{
  "gain_aug_db": 6,
  "win_length": 512,
  "encoder_mlp_ratio": 4,
  "encoder_layers": 8,
  "fusion": "prefix",
  "decoder_activation": "gelu_tanh",
  "learning_rate": 0.0074,
  "momentum": 0.98,
  "max_grad_norm": 1.0
}
Rows from block 4 of the audio encoder of a small audio captioner, named by matrix and row number. Rows with one number belong to one neuron. Each number is 128 + 32 x the weight over its row's rms, rounded and kept within 0 to 255. All counts start at 0. Numbers have three digits each.
After each neuron's rows are labels from the 100 clips, of 14976, where the neuron reaches its largest size: "lies over" is the class under the peak; "loudest" is the band of the loudest frequency at the time of the peak. Only what is clearly more common there than usual is listed. The data: synthesized solo parts of chorales (CocoChorales). In brackets: how many of the 100, against the usual share in percent.
# u: gMLP up (value half) (encoder.blocks.4.mixer.u.weight, 512x256), inputs 172-255
# v: gMLP up (gate half) (encoder.blocks.4.mixer.v.weight, 512x256), inputs 172-255
# out: gMLP down (encoder.blocks.4.mixer.out.weight, 256x512, transposed), outputs 172-255

u.190:155132160121122108108130145149089165201145094101078117107142152079118170107129106190158168114136101151097123143146126136079129177180138138088122137171094131093089186145127129082100129149120157123131150158130196156113087133125122127138171190131085172170
v.190:123126129120120110141180203094094142152101091187081174116139137148112169099255116118149102193072130133115163074133103109135081146122153102150048134192170158153197095145110130115115142107126139165116176087150122040078069044135175062162139151161116081114
out.190:152141138156166135127122146170113131124100066144126177107108117143117123139138154123116084105097144091166132150093133134107101129122128195116132117129131123139102112110106130130119124143134130127108132104112099153144136130082104107177079135147207128115
lies over: D4 (54 vs 4.5)
loudest: 250 to 500 Hz (69 vs 40.4)

u.213:109164077099103105115199145100094124123139122053124102105105135123132157133098173137123090111123098099112164142147128130159151094144127081101138156162049170173119146129164145157115121128147164168138120059137097122104217169136204138145063105109131132032
v.213:135107131085105111110102207055075131171101152124124130102130182133163132172171084142086120106107111116104162155107196168162187119136105156072151090104136147128105133160107117141157142156077124130124145109139186116134069119130159227146126157117108099115
out.213:106127122154121134107111213095173123117137168119100150130104140128187133131112124158115124150133150098167147103150158150130137136130126112095192169129151121204119138120107079132073088128132113157033148107100149084103134119137181110187095142124118099119
lies over: D4 (88 vs 4.5)
loudest: 250 to 500 Hz (83 vs 40.4)

u.171:128163182119129083133108156102158101154143123128142077150124173111109154140168111131153131151125141160120092183142121161068173117125146100163101145116143124110109107216128110128082125168151063159135131131144125137128095054137136114190125128052178113166
v.171:113230121092103136130132139043203083119101128148119114111104201122119149120105161104137103135175097149115147110131112131103131133157116151164151164124136174101122154181166094142055132117091083152059128090128109115148115130168160132116056113100168107141
out.171:122146150102131182117121142165116106139093077128124139139095119121131138094145084063102119145093133141104212141121105143146146132098105112135147165187124101097133126114151123159139125151107152107054115159128125095180121129144155129112111167112102152096
lies over: D#4 (97 vs 4)
loudest: 250 to 500 Hz (88 vs 40.4)

u.254:156188123155186093158105103171130139118111129060085086175191149141167144166131132094147211159110125101087096151081144095120127224157106183107091139080142137165110133140105148103136152137151124120160119106092091194120166161145146129203141093135156121186
v.254:108119102133182142174121063126128115154204068138123128140149112131193090109099150123142124142199162112189135109133117085162131145061117160113175100102196152123114121109136122135116171131141129177120130137083181100120147108131172110148154137110080145111
out.254:109160130178059125140154135096123134109105082177122130140082123130059106064142111122112165122118178093182150130114143106151125169151113174139219125100124115099153115136157054124135084129124165117121128118111148109136193125100127153122088159128072134101
lies over: D#5 (54 vs 3.1)
loudest: 500 to 1000 Hz (77 vs 27.4)

u.24:144185164138145110149115149171165132126052125089040092137134129110119100098070121149161151119167106095113105141110141195130159093116093150146118185144150118087051126055067100119140094162133144121092127028134179109151159108131134088096139176089141099140
v.24:104183108129107106111126155130085089203096150135115147164111200100044123185170104108139165085151117139124136120124133139146116143130155166151149151158108154115141150165139129118154140148198097144117144219178127129177143138128100065083133145213155135134
out.24:132118164104116154103125202112123132092144072084102099118149118110077139132167145107130110165108110112137105109057150100115128087069146152154056043109145121088152138075179127128170133117128181115067128119152130149073155111118127129146163159127160078127
lies over: D#5 (74 vs 3.1)
loudest: 500 to 1000 Hz (86 vs 27.4)

u.49:096157135144123117177134144122142111129078206081129124139107124091113127096130190079155126085128148094098112072197096138134080089122160132091144099138070152041122112107065127096152135113100186129168160123169161125157137110101157138094120154154107151124
v.49:126126119134133133111175148182118118079164179130155118114145158134078140137104117134099168150186163098055140093108127075116138116123139130120143119132130098087109150037163169061159105165108138138148151154211130024137146095152100124113166157127123181126
out.49:133140128102127055170113152153109107136114178162133108126107135152157107089145110111114124131095151127099194150159174143099087127195157187130192098141105131143097103115148159108166144101139081141117136114130155122098152152124118142128092148059135137093
lies over: D#4 (35 vs 4)
loudest: 250 to 500 Hz (80 vs 40.4)

u.483:076128128128085128128128128128128128128128129147128128119128128146128128128128199128128154112128128075161128128099179191128075128128111112255203128128128128133128128128146128076149128128128059201128128128128128128128128245128128097031090117128128125128
v.483:101121127118149132122131110141151128095120187141098138105106097117134096128082125113089162125162130201146122135132199137129146012136147128118136137075087089094085130129164106172155117154113075141076118167178150097127139173118130125127126142102129134212
out.483:128138158128128128128129112128128128128128128128128128236128185140147128131128128126128128128128128128128128171128128128128187128128128127125152127128128128128114128090128179128128128128128127095094128128128128128128186128133128128185128129128128128128
lies over: D#5 (28 vs 3.1)
loudest: 500 to 1000 Hz (62 vs 27.4)

u.462:150105132176084129132110126134155134114118093104094106135109113102132090141201109176108147134152128129104166121178090128088034196182128097080149142133180149128095106137096098090129102186107103112103140119129189157137124119117129159129072136101159104141
v.462:150100153126139146182209132125194128171049129119159125109128163137209131188082117136132116061154154089166192040118085109092130131105088109072193071134111140115130106118140129073144104157124121172082116135123184134126110140155165141117183120126147140123
out.462:096155125186067165169176153100130129128154101148132118125118084128129137130163129140128136135082147124105146169115128128068106144101112085134152077057083133144148122071130127103165106114146139129101112131184131162086158083124130160082120139148129129072
lies over: D#5 (45 vs 3.1)
loudest: 500 to 1000 Hz (61 vs 27.4)

u.401:179100117182130115135213183166121145086135144114131131139203171147139127096153152166182129199086102104124141117137085133118141142158160062118102099050129126143070086149150171157119064091163085154200135101102101108173097132083113116154121074076120158140
v.401:081121162123158140125135133153146158086154177127156122145130170127129130191168121133174127077126174089125144108088152153064149113111146133046141137166129151153122166098116115170153113137161105178165127089094130165087135168116075160107170221107095118038
out.401:228216129171139110139136138154130116121084155130127087109120123116149118126101137136162130091144150136187124168139130129131129115107170108089171137122135123221147116155135101144136095136130118103124157137089156165055145128137131136111213147130121070142
lies over: D4 (51 vs 4.5); F#4 (35 vs 3.1)
loudest: 250 to 500 Hz (86 vs 40.4)

u.397:165088121147091138115143126085077086123134110123131166110089132055108108125110110163105126128129140127164128150122158123129179079131132164141088198160118121062129137108185129208133123126126116124107123163145117163137127115119119040146129141116132131143
v.397:106152169128125140060119096151126128131098154111127119099104119126092200151113155101108109228148165073123125078160153165025126120126119146133103116151126065050021123115135125133129125116145129112110094146123138094170155119079140085115129077065139117153
out.397:068196129102176135128124140115141129109142184086129129233147156130127153077128131066128112124103159127063098058122160105129137180129089037157131144129117136139121118096113128144128128155112084112128164128150134101129113138132135168128139150171104133126
lies over: G4 (94 vs 2.7)
loudest: 250 to 500 Hz (87 vs 40.4)

u.61:114183110079106169144096167079131172097138115187166129128101126181121133117134155147108120093079130095132125073133159194146101157188151103133133128113114070133129074102120166116124101123120095182089155126146108131143168129165113120117142178126187125163
v.61:095135143151151164149079115155097072112128114135112125105106140118108143148120127111139172130250143128095088128121128133155135094093161172131143134107131145132100097126121162143158117142156135129096156013119170110152180149139122103118149090129119130176
out.61:120114102163159163134150162150143077100146098120137131125168069190105111125147191139129161151127132102118143185148137127168119105113202137126127088115163138161122171116148141106149130084084208138117131075145087067065057114068126083129144102083102094115
lies over: G4 (25 vs 2.7)
loudest: 250 to 500 Hz (78 vs 40.4)

u.385:110141132210166113206055115156115131114127111084148067080172147160107202108123111102132160129130152154119083130072140139099103152163073122163151123165139129179130141125160172106128122084137090085145156118086104134102091129114147119162102181134134092136
v.385:132163150147092163067109218049202138183142127115107030133156129141120106052132103140157177135130141164130129156140127111164099131165183080150143104148109193164089139089106132085177142145145215172123107137085095178183130172207063154124151093204115161140
out.385:144149115159172097139117126127107130132105138127166080136082122178174118151111133173095118087130124182049104145167130112079129144055138177056149124099154074089173064144105076097169152119158096118161144137124128059077134102075130120154086124182157160127
lies over: D4 (75 vs 4.5)
loudest: 500 to 1000 Hz (60 vs 27.4)

u.198:149175105067085123081201191115166125124167138133091046107092159107147118075128093160145166143118116104141137142141099173126124104190065094139135111160088175193091138176088103069088174075162080119132063139119133098126079131158116161129082136144127098180
v.198:095193123093107051143115165105117159095150092111087118137074161134155161105239071095101115190139226109125141111057140156112144127131067119130151135132138077108163072175123142131082134092181139089150083154111131186090113146122065186146114148161126127015
out.198:132099133172142246119124121164129099160105151135125169115140131141139153176089125135108130132150139139155136118128129054159168136129073164108142121101106142144122146098155119134098084118187141142173159116147157129134117142111102138091129122092132063127
lies over: G4 (81 vs 2.7)
loudest: 250 to 500 Hz (71 vs 40.4)

u.336:123131127115127098125106113132051126117128121126117122189130090069151136177134133127044139129134139175145138151129085125107127146107181152120057185107230118082151115133129156070077094119152188142185128182080166126190144120159076168149174116119087125087
v.336:126146132095215140110168152207126067100131132115110165180082167152097148146168153128107171116111135122088128125213153122073208181128143114167122176123166098122146157125119114106084107100137104113153131128127138110185079130121129111083119147133150148165
out.336:137118127135187123120132122154106074118073108129066173128188124101153119085146093084105103146160117089188091131145066112133129127122129156127147113083129129129117119127135132153170116160069148053106105067107127140152073150124206133109107142136093125192
lies over: A#4 (62 vs 4.2)
loudest: 250 to 500 Hz (70 vs 40.4)

u.135:140126094135083153118129185113211114125136132100112115115067118125129152165114128128162130224134136152138138128111115132126145172214143113131132199230171112144116082115117148122125160138120180142108088136118118165087113137157121060120078194074122133140
v.135:116107157132121160114106134125129102097178116119085119121137130123070117073108143128077157146109125153128161149140099155102166156136108103133139202222187110097174090097118115146049140169130126084124142116167149165154124117124061141082037230153119127136
out.135:140147120079163145153157166088131148138130128132127166138080119092153103135096087163132120185120098130080113145169104121194121132121119131105112034178139170192154145062126058145145160103128121082123093105153120144158118118220192135101172083111063182083
lies over: G4 (99 vs 2.7)
loudest: 250 to 500 Hz (92 vs 40.4)

u.182:121088096150115096122161198153132117110160109134145129127166144178090130155167172133118113129171064111122072123133118127110202155146135138140079159126106133122137110151156141125098170171081110113145134147099189146169131126187123087125141161107143144135
v.182:135129136156095131119151103141101070086167137146143126122139100167083158167146120135164083192097165104173138130095215094139125135153088145128146089180148108066127128150169159010091160141146126111123121119098157080156085069140084096185051159141168103129
out.182:085168103110149122110140174132137109246185122114161147131137116150115094084255133132109126153095132122105110114119126129132087128083196087128100098052147155104118139142128240135185134125148140130078127129133131133124058152170136097087125170131138137122
lies over: G4 (54 vs 2.7); A#4 (34 vs 4.2)
loudest: 250 to 500 Hz (69 vs 40.4)

u.109:133118116172127124191136153066106130142083126147041143095112146121118227118128115123092121160184176137175193163162190195152102106144129151131071103109146164105153177126170185135142125088095112096070154104119115093064102102142177081107089071122158101144
v.109:168173182153128131099128094092138130129062130089152158112146128144117127137149067093085111162057123122109124124168116163179119098116117115194141143099159167133107078109138142084102090043056132148048189092117125141129090156126130102127134135117105077117
out.109:127153098061105140129160116149123137173127112102144120126061125133163090092107092070119126124116108122094148134111118140159114147124197155130131105126127125126137159201114191147124164122126167156125158139136121162133129138140091137170103104104152093149
lies over: D#5 (89 vs 3.1)
loudest: 500 to 1000 Hz (83 vs 27.4)

u.118:148110099136134200157109177132091132069112183114132143150111121120187172126136106130143132130159086175135158095125136102152129131137085128150128111152156177056179118170140146150102140110051126139110133095091137136138042145146122063132137113109132159148
v.118:200139132113106121124178089183174081148141228054132109159149107102133119127112163111099149147097124140167059113120060138096149111129090168125115133086130095142117164158147130147159172071122139085151137049150146189139156175119123145137148113138130129142
out.118:171120166130175120132129067141113101085139119098154120123141108151169129126107071144091139095108130129088191126106128100123117158120165167168135070245192161141111149103151162125133000121182132200137128104166136137128129119157130134118126114101181141139
lies over: D#4 (99 vs 4)
loudest: 250 to 500 Hz (91 vs 40.4)

u.345:157107078156113114140122117089128117138093153152176122117144093140124153126125134064147122134089154177119192116136139118087096137127177126166076129158115186167162134133126178169176154065124086177113115129118084101185142122134178138154104151149135040122
v.345:181113132144109129143168128141110147086101090125206127070102201110100198184089178136095133107137135125113090128127112156141151101141069125146135042129137175097142113103104119150110222148164116173121064111139139103100110130125146144136134142138129071126
out.345:096122125122109137128136175166153092153139126165135164098127102167140127113169186079083118129111097104127096078135121056121094138176089148112136095076190134125112133163124103110141074084074120148109177134120164145110143101137125083119155149166114145168
lies over: D#4 (32 vs 4)
loudest: 250 to 500 Hz (69 vs 40.4)