config = dict(
    decoder_norm_position='pre',
    decoder_positions='rope',
    final_lr_fraction=0.01,
)
Rows from block 4 of the audio encoder of a small audio captioner, named by matrix and row number. Rows with one number belong to one neuron. Each number is 500 + 40 x the weight over its row's rms, rounded and kept within 0 to 999. All counts start at 0. Numbers have three digits each.
After each neuron's rows are labels from the 100 clips, of 14976, where the neuron reaches its largest size: "top examples" is what is common among them; "lies over" is the class under the peak. Only what is clearly more common there than usual is listed. The data: synthesized solo parts of chorales (CocoChorales). In brackets: how many of the 100.
# u: gMLP up (value half) (encoder.blocks.4.mixer.u.weight, 512x256), inputs 86-171
# v: gMLP up (gate half) (encoder.blocks.4.mixer.v.weight, 512x256), inputs 86-171
# out: gMLP down (encoder.blocks.4.mixer.out.weight, 256x512, transposed), outputs 86-171

u.443:532531502488500485495555483512504507414512502475511550489511546463515513493496439531476473476517491453464566574450606522471501444492500507443501535403517528434529499538495495538370450495517481489556507523439439552553560552535470531501439522492533478522521496
v.443:502525530528473546471452460512467457488551490474473462525490520502516488510435519509521438476466567555497518476534459422481493500513478530448542545511507491442516488505410525531462455494506495456613493546487505499524458465527572465448537494476588549601471497
out.443:573484404456488501496362429499494507541480515448490468551469513501466495584512490460500476470511600493589553406549479498546473546538443511508534505530443541481501568561502531412499507573521500513528470544502531504503508531538457479505537502539449510442495452
top examples: trombone (58); note F#4 (37); note F4 (25)
lies over: F#4 (35)

u.86:530450502478555472580486470473504547463542528537576507483463502497470481516510585495449520504477457544565498454490501510493496505467505580457472494455524480451568465477461511423500505424545551496549487496575484436499583515469531484530497561502508495463367553
v.86:463433543489511530471519503496512576386464562514465542501494502457543486454469511508492475487471482471467467480467518600540491535441455507471579493490487503493557491502478450486450539525484527504563482500534518549470460520504487492493469534533523470493405447
out.86:542443506484475513478453485562506526527510566508508503528505497391503572574491555500536460467451485467499456501569529503530500414428538524476518560544582498486486456512513467508503493384564464526613513497567465531567456531483489479403485498495506486479552621
top examples: note F5 (66); note F#5 (56); trumpet (43); note D#5 (38)
lies over: F#5 (52)

u.282:503499485566468500485497524556561429431534465539511556565417505482541488487519490533428494487445512493538483504486509479538506468506462498561492456508514541496394452521572526471476479490524452492495539449547487500496538459542554541512480508443529523473518459
v.282:520471510505553495475519493431498553540583530481545539472558475464463500534581455507422448496415513517505439492492526476502510498498500505562493431479450531521499545487439472540599530502439467513513561481505486496539448479530479552499520434465509512467519495
out.282:478505508455526509457475552458499491497517584555511406530528547511501586466550480463460541495481547521478484537453483485478457455456466547584436490523482449451546469367502432550494474542485437505547503474520443479410490487568498541515521478498522493438496465
top examples: viola (98); note D#4 (43); note F4 (37)
lies over: F4 (27); D#4 (25)

u.358:516501484517378540519438626511503498496503505497501577515572550475522523545491505513489512525549488443497462529465492473470493521486556372467499508492355536625496391496492500540450498434453500518578492451499451501501597521505427523493463521557501501577561498
v.358:490498459494500475497538542502491505494522488532512492576476491454435549502500586535505510453536493492499554487493526517520424553482440584500417506502486475492446535455521540504522499447516541582500542470483487508449481520520528499612491564447528512480501527
out.358:489486453510502430502542438481483500549572495537479534504521428568500494493480574501536515504519500503453467506476500418531496529500496500546547501443509479495500523502443527503609510574499487462396470500531512533523492460605543541500556500499499448509498464
top examples: note F#5 (32); note D#5 (29)
lies over: silence (51)

u.348:452564509474478548460431492492492483469514478542542500494472483526525530458477488479399473554536492540531505497502503487437527514518483510498528469466482555536501458524490497451510420504506570554491476448532449516527552507503510486469477489470497493500457516
v.348:505521561430522585552511414498552555504507468509502478500507530458501498496435500500525544465529489513461534628493497471562544527508446537471526529520470538518518546494499615541510496447496515498427499500505587478507499611481542420427486451503545426444491528
out.348:558504497564484498481539636493500452482513501549500504537475455501481396506505527525426513502514513517586501490498520518461532531486524475459525489510569397499449536531484499539517580575525443536497477499547500464462479535490528447492498460551568534564504532
top examples: note F5 (38); trumpet (32); flute (31); note D#5 (28)
lies over: F5 (30)

u.265:557546566517526550558561459392453442503476425505455436431490513486522457594514500500473446531511445504559580477476498535456500597526454512518502534516516520450528468474484499472533543507491488504473544503451501499553509538511524483463529537466501496468482495
v.265:480497536407499559477460502505538489544532509555407477453514554530570427447546488536505504575520543474445502526510507494484511517539533542523539492406443468495516545478486516407515520479507460480545557538434476502446517501547504530509571468527532491450499535
out.265:588501524441544562496508498535446520459569475567461487546502428540500614467473512407560497464570492513541495469508507460473498498521524549547508462442438472481635500494499541428457493504444462498549458478459483526451510484486516542596559530549480435528477529
top examples: trombone (47); note F4 (45); cello (37)
lies over: F4 (38)

u.242:534491445507516381498550508490522497517541524509507546525426497460484529457501485523513538472470441519512455500508486461436518470476484430584517509471515476469534509491548386428470482526457479502530536527523466479517468523409527576558467369614534482529557499
v.242:470568459438420507493492442485477449500510504566493483501507430513587473490545499537450559432479510512448491487530498431559490554501543459572490520519589538512610495495481524519511473465475564538515506464385406621527490529503499558456544450612549471520475462
out.242:644500485410502496500492510496472507400580550553462559496503542451475524408538472465440456485535445532468525481434497552530449441564421475453501451519515460445443468493452455407473478473527499560549404529524548491494483501536488504492496512477504471481480453
top examples: trombone (58); note C#4 (42); note D4 (40)
lies over: C#4 (37); silence (37)

u.368:446560489498517539507480593539574477545441449444439539529446456452459459510503484509515489488488487518537521485539534452442485592496544548534548501504478480500486482472600540430487448522497505517497470456422481409491428497519506544500513490512545553529454469
v.368:506455508485480499510476577503508515451436520442476488492505498516474513540563493531470489465482507480534478464471548500495482518570478438532474511516560512453514440496481550544529505491517498466508444467456544528480586536505515479568574492427561510475484546
out.368:470454550500477501464520512508507530510449534555498478496507483497488451368503489488430518519524381446512524488477510503489456530463467478521527516509584484509515507451517456488467490507433490546547542484509483497572431479506503524523519434488556490540480520
top examples: note F5 (48); note D#5 (47); oboe (41); note B4 (33)
lies over: F5 (46); B4 (28)

u.5:484415519541435530497490497497498539472556495487490525455429511537580485425481484532489452500537440434541552555498551537515540453538484472483462492548501471515451477533523548433534550486524471473514416519555542443444640497480462498547489566482482522470433529
v.5:498458506497511471519515564502486528457482519485435461498483479517486507508489472493449485483500501570478519586496498474479395455505445407475515490409502527498508496479428541509498481520512544501510484506499417497538536546527534520471515500443492537419516534
out.5:538474550442490501524451545379508484447559532535497516545510489544478534443535547585517508482498450557484524495509501458499472513500518522580504526579511590515485517454498548427503448563475603508510411568528617457471477492510514509478507425485498452489503480
top examples: note F#5 (53); note E5 (44); oboe (31); instrument: trumpet (31)
lies over: silence (74)

u.399:496492478468488483523480526578497496509543509484507554465560450609504582549520525491452559523484407511405511489447427476492485454473504502510478541497616458490484438560543523518523542488475526498541528523478527534575549537552506450507473456491529480482391562
v.399:471516584506522513484531533548534455500532474497449431507508499474479500542486572512489479476492546536564497527510523466494459499438528495367515546448542498522487546494563514424390493485530413424506587586462500531538537500519495455600533548447490558501579531
out.399:496451542503492503540575499378523494443542448459501518501466493489487498491536494510508571560441554522555500633511512451522497459499536538500451508499495510515512488504479531489497521498513499455524482503499501501464470491455523471432513542655414516467533435
top examples: note F#5 (46); trumpet (42)
lies over: F#5 (33)

u.308:554530560426465489520493501461498511557508502440506373443496495503456559529435535518478456482569480470526545500516494500469515519525535472544540514488459482486578480416467487465580502465438409506481432552477497407536453582494484467486521451515466534499490475
v.308:497517491565562499503512520464495501531462484529553502529571438496422474516418508506455500519474579471561564485441472496510541484509548503501485535549474534425450480504512504483379546457496499539507535509546475539517482471502585591506471529506514501542532472
out.308:478491503496611512443542429520511550531578503514501459502490518527563468563562368499575504542516523478450506502497546484506510503509490500500429498539526557487512485500424480481500500488530499446531563534472431494558475479518488465489526574499592490500461498
top examples: note F5 (52); note G#3 (31); note F#3 (29); note D#5 (26)
lies over: F5 (49); G#3 (28)

u.52:500488484521367500501498499451496500500500501500497374443538504504520430501385532500502503500501500509471514500500381500464464497621499500485491403500500500500383500464509500577500591500500476500499512618500465502553495507500479439500518517591507500500500502
v.52:554521465519498420403420445462448514439458513501502550471507505574509514502483491547526475549431526500483520475478498551493490500495580512499495457462483453499500375475514490552430490508593536558441469554499627486429525437486530563500475401501582563562485501
out.52:520496500500532435500436460515500500500498500500500498516500500500312500500502500493500500500583500500551500386500500500501500500500500500491500500500500500500501500500512500475500473500500500500500500500500499500499491500500500500500500501504553500500500620
top examples: trombone (31)
lies over: silence (34)

u.261:500500500498500500500332485500500500484500500500500500500500500500500500500500500500500500500435500426500500500481500443500295500583500500500500500500520500346500500500429500500500500500500500500500559462595500533500500500500500348500500500500500512500600500
v.261:512516453441448490462500501499496530498493428504475511501538516548499457498448496472562472537390500499516503470508448485456418572484464507564513511564510492516500465474505403509480496456471525475504465567578484498463413417506534522469490491542573502562501509
out.261:302500500681438453500500500523500500500500500500500429389500567500504405500587500500493500500542500500500500500500500500500500500500500500500500500500500533500500500500500500500500500680415500608500500500500500500500500394500500500500500500500604500500500500
top examples: note F5 (25)
lies over: silence (94)

u.61:571515506500520493476468495507576474513505516451539466445482537568477514481504460394500497512466538476446509528527491518524522519497507474569545461647504479485493599528482510467470500425518505556461513538515533388422499507504506506419501522454496502544503469
v.61:485517463534501529543477457441459421476533511473495503517495478478422607555470531482465513502505465568451497490536469470503530463535497501514494409398552467502508578499493464488538452562488483405464470568566537492492562445481496497496567493538561550503570573
out.61:413549502400546485498491448502457478495486538564458478492462511530479569527549540495445562503438489502486434486581524518473476573510470466440504507478421478534449520519469536516500457567513447494556548496470481537544489492509439484512553557552508523456479568
top examples: viola (68); note G4 (31); note F4 (27); note C4 (27)
lies over: G4 (25)

u.271:487507461506511500522501449548492491460504469486522453495522473509427427503505487500458501480519553430493452478498489523529462549521430503558453471402529506528521486471486501504503480487481514474498507512501472484536567501498482499587543542491486498502506522
v.271:558501569493466534471522449489499499457488445529457488551435563531405516560457503465447437493477534471492524520518400481441485611518501514476546511489537501522481504542455536510468515473509508484465533492488508565533496549523521501492430459489611505476485479
out.271:500517440477404425533483557416453499500450506507513435491541526528552527556501485379525500408506452526599562551563512523519549493444527422551500543556476485501380554488503525476501516514450512513447477477505482514503513501500553507465561412547459530424526502
top examples: viola (26)
lies over: silence (59)

u.367:496465489508538554531512527497494525539494505601517520493485567430538493569571517501506446402507471508495502469471507464500501491456517544578465490535475482506465514532477491511486497564561433552493504499441499501552504411501463516544471523448477459459524593
v.367:453442495495467497540501479490494495539533377508552500471508466560480488480524504410537483512582497446470502429470440465491492574474500546521528454450425499484482443578498485501481479560447529469563520502562477504490500523448487483499481477449489459479474481
out.367:444572574485476630545533493505420504501448493557469521500497482505551486500468514421485457508474495455476524520508535371497558491462464525473523536538480556541481458496555489476532453492395502565433477424544503495550474503534500476499478593517554506498498375
top examples: trombone (46); note A4 (37)
lies over: A4 (34)

u.450:495465522480530517503500468504560498491509516502492492478473484462514455508448497434441526503510506454564530488530505522582538530566499630475449487527508492490499530467499442482497485513481563467464465498441559414571547498477468468463464504491609451562499427
v.450:508565520433492512496520526469495524540476508495516513506510470501489398477467485579464519500483531519516521538465514479520523481500511555442541606612491504478520495500479486444463543516450536435472590470502464496478532418511510410539443449511552494557463490
out.450:526503521529547514443518427523522504517475569460428521535568502482539537502541478558557480480531433552604439510523513479506476607456397479469462500495500436527525553532525467434536481390540497487496466467477515524535515513467510504468582541470482518466536492
top examples: note F5 (51); violin (41); note G#5 (28)
lies over: G#5 (25)

u.53:464513525528543516453482454537519485517472565505479538394427521498447506548429430477499544429480560479566523519493538553453532543520482504484479440450491518484514468542490454438578530508480482478569472541493481433523608479522462531538531511586561519552485488
v.53:497421505549510408584423503537454473450465536503461518494469499507512533597511474552480435523479545575528504529555556427572492476530516479542500496506420533528468505493486470425505524546499440485514593511558483455526475417507497500462451485505519491445461477
out.53:496432507407428457492503540453536512524482514485519404432524513541508492485479457552556549487508506573479498469457496495555507511497502510463540462467427512481459496510496424516526494452486493579443446490590515484506528503450506504556476466540474441496496547
top examples: viola (98); note D#4 (58)
lies over: D#4 (57)

u.454:458475508482482486429521527465464517500469525462540457485549543499522484645479543490520427494467483533516488505532508548494568543467541520494473470488523531516486425489529480559464488531571493493514545550502506489502422506522415512492577457493564479503437572
v.454:517512427565557488490450515492522506580501568477510515507476513497425478519438498505500502553501495576582563508544569493479501442493503482489509528530457475467519454499561536388488469515489546430457501479559507518483508530501485498508515509474496519450519489
out.454:417548530527529553525428403549484464537510461627500471528523514552499451518469501483452485531452519537544547435577488460477503472480508490500529502479505507490502525500519458562573496450512550464492508493540499462599455478485454501407498454538451558475514460
top examples: note F5 (98); note D#5 (61); violin (48); note G5 (33)
lies over: F5 (81)